A small image classifier, trained from scratch.
Model: 0.959M parameters, 32-pixel images, arch gmlp, norm rmsnorm, patch size [2, 2], layers 8, width 128.
Rows from block 2 of a small image classifier, named by matrix and row number. Rows with one number belong to one neuron. Each number is 500 + 40 x the weight over its row's rms, rounded and kept within 0 to 999. All counts start at 0. Numbers have three digits each.
After each neuron's rows are labels from the 100 images, of 14976, where the neuron reaches its largest size: "strongest on" is what is common among them. Only what is clearly more common there than usual is listed. The data: photos of plants, animals and fungi (iNaturalist).
# u: gMLP up (value half) (model.blocks.2.mixer.u.weight, 128x128), inputs 0-127
# v: gMLP up (gate half) (model.blocks.2.mixer.v.weight, 128x128), inputs 0-127
# out: gMLP down (model.blocks.2.mixer.out.weight, 128x128, transposed), outputs 0-127

u.12:503566496456490469510437505543537501514487544497460470471553515483478505429494509551473544496454486490505492512564518554529456523457460530491441542477472581518508433493450452439505492510474487504449557429597542449465514454544427481454487502460460515523454410516564518462481530513439473453401461468514491489489561520484537438492585455500501513562525550410481490533493469557518552451513
v.12:567479539492478510510460559519512497483537510547464444463513511438496489481437537472467577462471460430502530551521522451522487404536421536555496534456507477518509537442454507491502472369458540411484538556497491438492509507501481532460541440475530469511521471503539442422463483540500468454486539510526504536590520536491468471531506448438467510512531589497570462521525570460522524485495
out.12:457498516538547514513517515580515498510516539312449557493505487468502474584536528482538510531462443533477549533512491462500483425497530491512485468486558533564530506498558514461560424514456480523473487525463450473488485518501486505467545412480527443468576572470506516598508522495508501484589475524457554443448502459501467544503507490532521525486506427478514499516537544505468549543491
strongest on: phylum Tracheophyta; kingdom Plantae

u.14:560552560526457500471434543514554482524444565532473504532552502503472497507527512497466555503463461481502453500595452570586398417460459491525441494470500514496571460466463484553490445455503451518544541497508546484454504479512475489409533523514518473564462464483547521505513449528500466551480505484563423510552500552510509524466557486483422558481573468510510478523571502481472474486554
v.14:527573528542468497441410542485537507503467627526443482502500494487494522479548526455503544531473492538522447462560452561606419483459492518513454540420487515500454516475425492488562464490482521552480542511498548454495516535521493522491528546446509499513487446419501497505538485532444519516422509448488485521505464537520506535505595493475443590531545481490558501450581470512462493506491
out.14:446542441577515516448498521497505576580481506577499590502563491509500504584548523523449529578529475506463467475539465481496486481501532482390506454497502527504534512451497509489503486497567473476507455475605529506436489517479410561487501449507475515542464476508514556570503450484517541458446553550535487547439491459496502529525469536532611480501466544513477441483464492443483520482501
strongest on: order Lepidoptera

u.93:562526501511495477500448540557516468450535514496460562466524546505489503518486426500459546473447577504515481543451506495513483501512549489509504447468501525520607485460598548522481476531502501502527454554573501543495474475558474546528564592497496520424456449589475524474527534419441467515564532419489453481505443535473559511459511554457473451521505557532515539478488464465527515474424
v.93:461523473444570489471452503557544547437530446508457451463471561480474517496458499543476542519497573526480545571505464441506486487450497505439571594546490529504563451473572491507557497572498449517465423539553573497440527457566455489464524531513463485466464446501500497451513579495536486456590502440482542500507492540443530516497489504475487432510536531463516540575476492487527486472470
out.93:449539582491458487484481461464460513402518519510570459501515464497502500568453491532515395484522465532538474492515488467427466546509520585577505551539418521511470499516472468515525460497461468528493536495508555550455499432472567494565571536487457501503487421520506508547514509552630473462527541454521474532554427430473538493550443451511473481495490511526500531519530482496534474508476
strongest on: phylum Arthropoda; class Insecta; order Lepidoptera

u.80:501504499524448504460507533505486596513513462509538514405461529490453505516502511470481489535518433492442477473440489517523557445530502522577518573499492439439398506431489478537448450474550584397503510487457491472498504528488520538492534444547539463547548568470511511561525486479501463490556546557502543468513578545510478530557426508545479533462426500469483502509456590498486492479520
v.80:496535582539515544535499540510542573542530478513488505443451530494481577497477525441472494525511454526420484448471427541510542437524500551488551572514464463453465484440465485473492429485489528407501481483474489446486435507508470496477485524544572484486460577472475527515503508494582424597541486477505473449543536554484480510491465511507456542468439508434436504559464561494491499423508
out.80:424560555518527527485526432471479478460478431515488465505534492498529462480482576527490491496529507518550494502546488524448473470528456534536442533485428500470432513440512504529501530489487393525577469505498470536516551513431518473571554591458548570502473467451469579511425499517491501442502501497429495463547431484477563499529436514451516522515518534500521566569412505523504434498500
strongest on: order Passeriformes

u.33:528470533482504477542470423527548458499488537467524471511588470519531527482512442511468479466462492481494573465473574484502467578486522503475496466440540547551505508494502533416537464512421448533452470451534556471511473497486540520543465495423446524450502479538480490502497455492393509508459429532550475446507525438455512405482491502446548447568525501570520401503498449516493555471472
v.33:532582499504471552537523573486470487501491510527465505531423502494511592446503585432554514555581507547482462492450507546515451440557461519593495508531468481498530482493405464536432504425499496480545490512466485553511486426484419522473492479469535481517488522520482532488454497571553506561466547467484506475488525546503533484480584430508481574448510489491426520496508525477503439478445
out.33:465513560480502568502550464548471493506508505360430503519454538555529488506529544542494525503446504404491532455480538521492527474497565470476496524557500467552479543512538473520460508464519478479469440467499458410505570520541489449435520482467523579497425444609429499518499485499521548486491495469514508555494437470462524481525473504497486553563445419497503505441491518521440547462505
strongest on: phylum Arthropoda; class Insecta

u.73:542430483463416462510566549533476510515477499494486519492491570538520476456478548499519467545540603469489523462503545505560494518509469479507558552506564505499470527502484480559425514518517532436412462477472512555474461511464471524503479537501485479531571536544528431575484511547485526490508501541454517472523495480514531547494505430502493446480460602513457449528419613530564441493438
v.73:543488446443420471509502513534515515488525471507475556509593564514550537539487546487513460518472523500446512415492526564484444521500474540486568534434532538529498478501474516584406509526485540450430439440527499480486526513442490520541508570496470544504535527568508449556525511562445494495467502540467452451503507494503533500463448441494506418506470511498425471502436564509554446460424
out.73:478534426406426487598496466509489518446510486652486449509541446472533513494446454453530511518511448454517493461561506462471440509468540547535483542519475524566444491481528546471459438499483521494498471455499478493547444524513504466490517445471487493559533474526577527448469448480544546452454475551472433476489438506490438481457510447464528516522456503516464466525484527480585476510473
strongest on: order Passeriformes

u.23:500553452466467564438507576488513500475540460527494457515454495497574567470521555510549523492521470559481532523522455525478477464502501484543468540561497507561471420459425415526501485416524471484452524466434481471508555390524420484446510449459488446508539458544512527485564548533513482509521535523477554507472568543488519450448505449476493524494499412478443560467498522486459449481530
v.23:497452465409482500502510492519517529453550467538413469503530496537547519498494534526473458480531543493521522592492490450490432509521452519480482551551453530588556464479477476484488456512486453484476507516532539489419514485506421530488525493479451516504510399502582503478466535509500497447598488541415575550451556553525515490499531481472522502525530524446593529439513572479580476515480
out.23:447471537581417551524517514505524547482519514495514438481452543494507511482470508546482536456482499477403536510536486451499494505509519474581509542444496488512587454468475556508527538489466431478536524462481527472456444456467523512544518509602551480559542465575468530492436449516513494503496455530520577529452524467469476523517572486475456492527513530532533556565497474528518395543400
strongest on: phylum Arthropoda; class Insecta; order Diptera; family: Syrphidae

u.110:484542506480483486500519570507524528422557485516487482497430561542527437457470502445530507513574535475458536448441529480570568552427557584427560564465517492512448534543521508575494546569545526464483441514497413509519499473462508479551475564470556496465545521504501495542632523531521542535528546542511509445527481479505472549514464535532480456468479493519482524504458511494473490538520
v.110:506460508465477470473500528553486488448603504554480520484499532525515434480464542420479543519500496426458567468472471507549528563467603584401578546460530527497514510560523550547486529584517543455518435506530477501472501527474527507601509528458518513454456493465440493521579487516487524525522489477492505440486485523505453546553513505437472422488463511521509547515535564523523522481462
out.110:435496464529476502508491525566505549474579458617499506591481472484542538541509485525530436492545473488555546495450535478592494519464575544545493483421516548521539546465469493494541531539461472474498483473550496553456540517444512541504528477505512488454464418522498497481462548513481524463500505511540476559442498556538446527522469457456449493458439549544415471486479469567517468489411
strongest on: order Passeriformes

u.124:513523552514496474443507557532487521540424517505578479470459483414382481580437467492515540466434489591508458480579487526489549405484456493496471527511483512442490505551567466540519539519500517442545518506493501457491526486443539494487512456591510430516465525522551490540501445476531486477514532475539429452513512526566495509497447546498462551532504470456494564553521498436487520523547
v.124:483511477440504492486542554455448471438495468537454460599428496526490508543515508481501477483495533550526492493515448446481462447477458435398446494530481444566493484547502475507551490463469450541504482500431591503518563468463489462538478552457503484442480506503440495462565480474555493446535498476518457491497459467562486516452466541466516454505524412587606510520556514454503454537506
out.124:540507547453481524481515519481549451518536506515455541470506503488477524416513532493479573504490465477583577461507404499485457482588470492503485530477527543455477545501434478535481572441477455447526473504535508527483481428438461477475531499563456451479539529518476505473522398427537410540425479486477471567479512472457503523539475509458520577465558452580509522565499532525502497469513
strongest on: phylum Tracheophyta; kingdom Plantae

u.65:535550581476491499506482435457560462500451535493488461548489436467572548470492517538508592477517498520517447537505522525529408507471490422497452463501515513523503510447408469444516459498525486581471525449525551522516512425507407463442488568477468525461557434550489460520445508487476490519494516430470484570488510481516548477468571444452499491491563518470503477483499476422493482554560
v.65:483506538508491473493464477479539476493490546517496474566526515489557526465473520503484548492490467515529479528483518528515422487505481475566464503518465485524508559408434523448515456515567484588469503451527574496536534394460441494423530575543418519488563477487526465530429534506515464502562528446450488540472543474483561486472592433466483517448550500434506486451536486431536493524570
out.65:349513550541470469476533455509465535518521563429599511552506553437523506518444494488532532492528424513450538485518496478502437488549570483448560560454527494492570489519550517449579475508538484498471456514482555476477472514482520543504597477536455482529463461498569485546480460481569473537551488558484482459546517481505506558514579469486503525529531471469524502481458504469461519544511
strongest on: order Lepidoptera

u.50:463463502485515473511415517538544517486484550507463475541478479471613534447473458532497505465461567504483514526484533486423491546565574529460517449423496505453530545499457563463537483504457512490454464450520550454488394503520469480486447560476479554493482466559491411459535477479461462432526467469423510507478442486448526445520495464440517513547568560476523523491487462525572470501472
v.50:515483545526537511434438522566525499452481546530445462489475522462520512466464471494470524488450580520551509507516487448452518555584555536471474462430522492443566512522482582441508494545436455436537478490484538480457462548513481544447459522448516503453489467494496400444528500527508487447495473423420499478516436531481528475532552515448480543508523564455528532539542486519606479531485
out.50:487535550520488494483568462578542472534556450563507483501486446487468540490556547537537451565515550431483504423543538520481548462479517518571473512457501533553497491420503511505504479458463519524491433508497505458461499458464448510597485469467507495497529420482452531540488575488479493437433475477537489520517399512435518510473438426511524503532432500560510423570502541548519501542506
strongest on: phylum Arthropoda; class Insecta; order Lepidoptera

u.13:575469514495430475494455445494506474493474541483529515540489508509558508546497512495556477532512493517493455435522503540481457458460523537515495496441487425497461506504397444610485511489539557540485514440468498517528474483428459476483509522519527467533632549489538487512489477458519457439518574545441514487491434485543526541469472405518461517414492527458458497431465529464522420525533
v.13:526493537487442448513488481470577477512441478526493540565495515495517502519403534487506521542496447495488439435526483561521436434514465488485462475414504460488471510524466498566488492450521558452493500453537490491506481429425431453454508549538525444560518509483551489494468391505516491494496556491489422499477465511533568535434520422501436559446488529452484519432490528446508444478553
out.13:574499500528443451506497467501500541524504523526499529548561554534498512521550551519506483555517444504463488599504471580486483473486531448505507504506552507452445438540522480494469435503536511501488421471483423475520475512463499505511471418483512473461478384468475442528543495527525558440518486476477451524407461551553512490476453534505507555570480530465503536487399455451506522600538
strongest on: phylum Arthropoda; class Insecta; order Lepidoptera

u.82:567475545557475512478512476520428449491508489539522563459514486507446523550504472422471481476449478508566525506571472496484544541535525452493495475434488504437532523537538491506494528574463487506542475557479489452476505541492527512559500487588501441468444469428435527513522533532518462481478463430453420412530525512573449455561515514531495482500421560502506519447560457475530569429472
v.82:427480559409548543490465494467472579485540422525490488557457527478475489492523533508507479455498506460415531474453509498408497474483547540432514480556499452561462490493472521483541470466428495461507440502501606521552522514516468391469520526397460504457499508491456427439533561471550527479510505530482540505476460485515477522468485473450494521433490468498562491484446493473549463479541
out.82:513404479451479525521473492600542496526516502487530522473569502443549503474463594494450457540487413479530518502514527548485452578520443559469428451477485467512490531435468534539422524517491430501482452407454489511509520498482530470440516522518474539520515503521447508495472444494485435483487479535497526620485438572430479513533467476459526533480574507460486504474520544539495517509457
strongest on: phylum Tracheophyta; kingdom Plantae

u.60:525517538500545482472445567520569512477550530535467474434462463530525498461507476447531540526528426544495425516496413585521550531514515514553510492474485517531508518464517499535525526505492542499568427565442465486497544505476489528521500554506577481499469507460524453556582525555572436596469529521460464494472521568461532485478528592532498524495442495531499564461515525503413518563522
v.60:563497516473469607474500581495465493453504451526436504514524476519448496504517537533478453449611534447578506517446513507427506459594507507504455442502531470542533447480494459525466479409498490422542526539416596475547539486476470485495508505420511481474441492512515467423453515490493488546483507466461496478464503504502453514501528518490489551563541519558516469520522551528546447473460
out.60:520521469434482571524461474486482566548548535450549562505552533462530481522459557423457413463479530476486552568528508411481475530495458527472478535513488482556494553443450508529434502467487458530483434518480469554485528527472509559475507474503515451510513435459486521506532433513481500538426471524496486535523489404452517547461421501505471537486597496476427573540527507538479520449471
strongest on: phylum Tracheophyta; kingdom Plantae

u.69:521499516484528527517528458476606547559527481487514501478464563561510562470498511464493502461496416488409575435470562569506501501510516549487573595481459549522504460453501539466515420500516543509405470499527541528572470449565464493458485544408454506497535525480439457529521537442472516500490501497552507501496527545479485503480492464476469470441462498512474431563476510474484528419484
v.69:498495574499523507476518499507586566587529510509485466474458590520504565469474494479483499506515468494413587459459566608523472479468527514484507544516419535476500522450506562466537408542461541479432436483526533478520459461527452456459479538468470491441527524441465422512494531466526506522491505464530469461486514570490505510485509503414485518480473549462467441552475533514539514441454
out.69:475534529459492408513513554556520507437525509460580460565503552463533558485529546473545521511556481562526562480516524475474462549518432584467487521515497483425475521525496508456497485519497431553532450453526551503518486451523459404481502525474477563491439515482533541469483532546568504477541489560521482529509440499552473578465456563495429541445511512527529558549469527525572551496480
strongest on: phylum Arthropoda; class Insecta; order Lepidoptera