config.yaml
dataset: "photos of plants, animals and fungi (iNaturalist)"
train_examples: 155796
crop_scale_min: 0.7
rotation_deg: 5
targets: ["order", "family"]
num_classes: [67, 181]
arch: "gmlp"
loss: "binary_cross_entropy"
one_sided: true
adamw_lr_other_params: 0.00097
warmup_steps: 2610
Rows from block 3 of a small image classifier, named by matrix and row number. Rows with one number belong to one neuron. Each number is 128 + 24 x the weight over its row's rms, rounded and kept within 0 to 255. All counts start at 0. Numbers have three digits each.
After each neuron's rows are labels from the 100 images, of 14976, where the neuron reaches its largest size: "strongest on" is what is common among them; "patch colour" is the nearest of a few named colours to the mean colour under the peak. Only what is clearly more common there than usual is listed. The data: photos of plants, animals and fungi (iNaturalist). In brackets: how many of the 100.
# u: gMLP up (value half) (model.blocks.3.mixer.u.weight, 128x128), inputs 0-63
# v: gMLP up (gate half) (model.blocks.3.mixer.v.weight, 128x128), inputs 0-63
# out: gMLP down (model.blocks.3.mixer.out.weight, 128x128, transposed), outputs 0-63

u.3:090099138154130128151168141119085149151148114131154135137096129134123161152087129064138109171123131113148104119106113111123152141144135105173143097156138110088108176139142193134124132150163136
v.3:127138127134081110170124104149127089128126132154095122123157093174095120116177104125096142118121116113108125125134091118141159127111174153095108137096093151137162131087141118130124074101098134
out.3:154148141147116123137113076118105117118088147150164084112110137143141082103093168139127139105152136177119105121142104130122173130090146112114114142124165158124135133114127094100173115141175151
strongest on: class Aves (90); order Passeriformes (59)
patch colour: pink (31)

u.74:131170160114082072111135117158164130124136141134087143137121119139110136121161122128119115109129117152148136146128148160084113123132138117107069076092130141104132101134125116114167123159099107
v.74:112123106110133156103110176118171167112131155144131153086125175157170093140133156072125151130140132104120157132116080140145133145078141141136173175099105140147170127106125157143090102115121144
out.74:182124133127169139123130075155145138155133103108140120133108102110143135127112114157147153130190139135114115111094091102126098129159184153086139104092101099161113170097143125136119150118124120
strongest on: class Insecta (72); phylum Arthropoda (72)
patch colour: black (72)

u.20:124191149100157127134119128096100136122100145107129091147158103097139155116122138113090129113138081161143121144179164154099110119121114144117126172142099174112107105118134085099125110143130115
v.20:143133163142125103108116107124111107114120126138110141087154153138166110102124111088149119121118144097149140107070111140129153134146136109139121148136129074127100138151133158156101164162125118
out.20:091132078130112143146110103151152158158125125100120125107129168141136168121152132134121142135141127149105120122114128092140182117175078123148152120138126151157165163175125139155149082105118087
strongest on: order Passeriformes (57)
patch colour: white (54)

u.116:154139133090135089113110136099096141118102127135147118151089150121139144096116100074117145128124110124108119098098153173091137089143107170131152143105154172132090129119113164154115115149126178
v.116:116153150096115125106102141123137131157161117134107129151142122094116117113112108130114126100104140072171150114150132146146077104136156111079108088098168140126115117105137129122135137173126108
out.116:138153129105153077137108103141101146134140116088147099160128138143157149128178135128112128095113146146134156142159139136138152175112141127171151152131106125102132104145137145132089152160094131
strongest on: phylum Arthropoda (64)
patch colour: pink (29)

u.81:137172156168079085120117118139103130144176136118137145139115117150087128137127081114112092146101128099112129124113111117133184114155142145144116128161103150118099107084102095144122113124145151
v.81:139111135172110127101115113153155128135127149160117136159074131143090126152135151134130135188124138147146072114136135112118137085159142110114101081106157089130116135165120149097173120108108143
out.81:119112116162165142127087123112104176130111137084183113147140138102140117121121188119176114129193118128115150129139128113091156168116123130158123105140117116111100127152161122136096139104116154
strongest on: phylum Chordata (97); class Aves (96); order Passeriformes (76)
patch colour: cyan (31)

u.26:113151127123120139184114127169124097157130140147086133163137115158113148148189114158100127119159095150139118142130160131130099126085127118114100124141155167187157117104135088124151067122091107
v.26:160101126156124130116165112067149149125112132140123136128113199167109115150139107098127129116128134140091134116158095171104165128133132161128140140150108098111157125179089119166098135115166130
out.26:136143120102131128152142089160110124159127125092120140100149099105085088094139152165147094131165116114104102095111117118141124142155118141136157108107134113175136180145099146162092141120101147
strongest on: phylum Chordata (95); class Aves (94); order Passeriformes (53)
patch colour: white (42)

u.36:104139122148112146135137158102145139156099145103119134115108121155122163093156098126072084140152101105114133144149152138086124121101105157120140155145135143111161160112144127108093082117116150
v.36:134110133119122118101146112112151159164117113139139104093114135063112096155103169114146106119133141127116110121186114099146114103163089125115130164114144097168117131113161082114139123117158115
out.36:137121149062082091135157123127172110129091118173125138150115146090133153122113156127156134150131146168117149090120111121112109129188099099137119138143126111144088142153091141094150144102133104
strongest on: order Charadriiformes (26)
patch colour: white (40)

u.72:108164118133140130127148119109127117140122108133121075133110114095122155095138143114091126090129115143126155148133142133101136109111113176108129176171127161159145094101128076128167094123113109
v.72:163160147166122137098064182136127156151139170135123136139133189144099117171101123155119140141083124116108105121155106123164139088120079109130127125129145123080116111140130131165120132100147124
out.72:140103147097135148176144129135183148146144189090124096146120163114127049132114124151115118146149119090134095100079113105091088122115133136149121113144123128103114148124112129137116141096137153
strongest on: phylum Chordata (98); class Aves (96); order Passeriformes (56)
patch colour: cyan (46)

u.28:106111139142129161095188130109090126085137093132174134152118098133149156103167111159085111093181137101134087131139111096084129128133099122117105125169126119119118109117109116122135128122142121
v.28:146118133169091134086179130085142166088114157141176137132118163146096120127130119147103126081123172135086151152159093109115155102096115158122124121143100117123142164130104091102119143126166110
out.28:103167119148138086143098152119138093145149145134104155142127105107190143106182111136145120116125075110131123149140166150082087108146142144133148167129160089137125137110114106104132150127146095
strongest on: phylum Chordata (100); class Aves (99); order Anseriformes (51); family: Anatidae (51)
patch colour: grey (82)

u.56:120137153099119149098133086157115104136124134124136129125141097129127145114168092154088114116121044133142115132139140113081152117130156139154112130152146142162126121130142096113145129105064141
v.56:149094130134133158078140131078146173110133135157153123128142147174136122119115151145097108139118185144111161146104090108115140149106135152112178143104077105103146114154139146109112139112137137
out.56:162125138109162127121134131164065145123080133122139127141183106123103074116150176127131129179157122137130115105094132129157161124118158169187115095115127127131097155135125150158107126087108156
strongest on: phylum Tracheophyta (29); kingdom Plantae (29)
patch colour: white (27)

u.67:104090114108152135132173162100130146136145110141115114148115180151132179096119125102121122106111169100127146123120135135077131145116126120116131122143162139103134122206128139117118138128152121
v.67:097105142156109155088172153125117148103148199146111078122096134131114114113122135146110100118149122120117139114139144116102174107130107171105111182181145112118150102154120092162131140112158120
out.67:115166145140083089151148141135125128105133173186138118115116117132143142135124121154130141144113109122126124141117162115159154154179165148150119154118134091121133105109107111145131147090112116
strongest on: phylum Chordata (100); class Aves (98); order Anseriformes (42); family: Anatidae (42)
patch colour: grey (79)

u.12:110137161140138121088100145148110137109105127160153091111111101109094143126115153084111114162131083161138138136149117136114168086090095122167131166162137132123126116142118124145178139136113119
v.12:154120114126145112122103143138117136126140113112129127084130125121137103116101139111177118115120168106114137126077109127138147113148136115113160117155129077113099076108104104164127155071142177
out.12:153120119107126130129094132145101117086097114148192155160104109131167130139109098136157159100171120115135157117183125160146136134138124112087144110104108136118112184083136178176125122182112127
strongest on: kingdom Plantae (43); phylum Tracheophyta (43); class Magnoliopsida (25)
patch colour: cyan (31)

u.123:091126155142130162156132138160119108158157120133088143106146117163117141077134088152108120128122109120127110133134127136126164175101153099148134174130108142095149111137156154124093105157100174
v.123:095115158143123115138125140147134140140151125150092119099104146170082167065091096130124139117102143097105139115095141162119138147118154101134121144114089134063116141149171174108122108169101169
out.123:104138152143135095098154107131092097105091156087122132100153128140113163131112123138080122141140159145136184133159164151174134110146122098134122170139121129130122115104083154107124124127149148
strongest on: order Lepidoptera (33)
patch colour: white (58)

u.11:153165113079123136156162103130146085103111136134122116151145077121165161077180131149104137128155098135131101142114151130137109129097148130150122128154140156168139125135130104137112101100114141
v.11:164088131147113136100114153150113136162149143129122138150123146143088125141113139093138078171094142145157129096119125147172156101154105109129136107118137081079110109107106110146138122100126161
out.11:083129108148111164137134152101119187154113132092183105117104139132114120139100160160145102120147144134094097098095122085114157143086084131148119084101116142099189113122123105133165105153135128
strongest on: class Aves (92); phylum Chordata (92); order Passeriformes (78)
patch colour: cyan (40); white (40)

u.69:119136181140106130094106117154110104152170121117106185116137155141101097144137092158135136107140108080111145123137115106100155113191140104102082101110181114107182144128152106133108160154136125
v.69:102154165116100093139120139159112129121126111145086097147102083097112151103120124079129128142153115128147156144124156176132092103099133117113107099115148155099102186123149121116159139158104079
out.69:106140119119099109091151096112137131086111110167164110150207148153122105155154123106140133138111161115095122121158084144145129116125090119107155118167153122146089131144132133156142121132088106
strongest on: order Lepidoptera (43)
patch colour: brown (52)

u.23:120157136120135149171099159123091174100140076120139191145110173149144124125121130087099145132104107112159113121101111148146128108133147120110126100114102157115093127083152165125120084128112127
v.23:129134159140108136089144104099134130152137118147109142134176157132092109162136181104138084132101123117115140104145107102179138131157126137122099143121141109111121102177092097127142157148155155
out.23:135049140102145149171146140104144142133120155115150146107125169155139124154101151153160131108147131116126145157140144103103144114136134165100115134153151132107146163132156190106101134137130121
strongest on: order Coleoptera (25)
patch colour: pink (38)

u.110:135190151150095129171128121107134148137125145115148142187149176150133139121108147117135112144147134100095126074133129142148086119090138151098140149095114115112129140100131163125092083103176165
v.110:152143156126074148162133139131128106120101145151104099163131168107127132095090170098137130143141123140116122100143139149125107086109102128118108156102148128083135137125156132112107101104165156
out.110:096131126094128140117155142128116107134110109147104099116118132108110087166144127140147154122136133153115136137135105154073129171099116140137118126153139163140121169095154086114166110103114135
strongest on: class Insecta (68); phylum Arthropoda (68); order Lepidoptera (56)
patch colour: pink (29)

u.44:142108074114101139143139130175186129085113138133123124120118108140176110126130129101105116135138146155148142132127133121129117160103139185110174119103113103142163152101090136157140154106137129
v.44:062138111121082125144124133146143166050165119146143113144068130158126099130145147103155173113138123175093135103119136096119101100112156152103151129109135157137146185127140148120180159137129109
out.44:159073149098127149138112157153131079088100108154079118098129128135123134133113134117169120130090118149116097099133089121118107146126130156142128132093118137162129181116090160086172099101121089
strongest on: order Passeriformes (50)
patch colour: black (61)

u.80:096143132111102118103131164131144124123143100129135139144147162146122133134145154121157163169129082130137114140145137130122090083136113091131098160131105135099116130135137113104135119127161117
v.80:130127128140104101140101147132177127116124162145107111149134121112115130094114103108115140125109131077113090093097128146107117117115127120088100099093154117079093149170203130158143142144146152
out.80:102122106145117123147153146107147123099129092123135110132139141147157120159069142088159101140111132134116133113134135123121151107180147102127130126051102132109167091123095081132089131107077102
strongest on: order Lepidoptera (40)
patch colour: brown (50)

u.4:159115097120174141114101168086114117148092191124116145103130161116101125107137173103116163095137119122182125111127111148141140093162054128112097141107122115130149137138145091121077135093084114
v.4:163163166118103160129091186148165132158141172151110145161101153138121122139135154117131170146112136094158131119099106123150124114122113118114132132130150126099162155145098152117135111117132122
out.4:133123164140136196167157118141086118141122119133143133131095094097110112139099136131115081149142133112101117124121169155109076139158080108135135115137147104128129143141137124114098170136118111
strongest on: phylum Arthropoda (71); class Insecta (70)
patch colour: brown (57)

u.84:105124144119112165107133129109120159145107132147155124124068178093083135154116163145100116150099134190110119128171108140119115104152098105107103125092120088101151150100116118100101121114153121
v.84:123103139129093130090126105142142116105103158139148071145142083104143145136135116130109099120126100174131148119151131124093119082170108135150087150126138156162162114121076103122132125098096103
out.84:134124114144127133130104133118117105129146120162121120125098114114138099119174111128189106129173130133118123108137092108100102140083140147125127118127121137119122110137111138130134093115150103
strongest on: class Aves (95); phylum Chordata (95); order Passeriformes (54)
patch colour: cyan (27)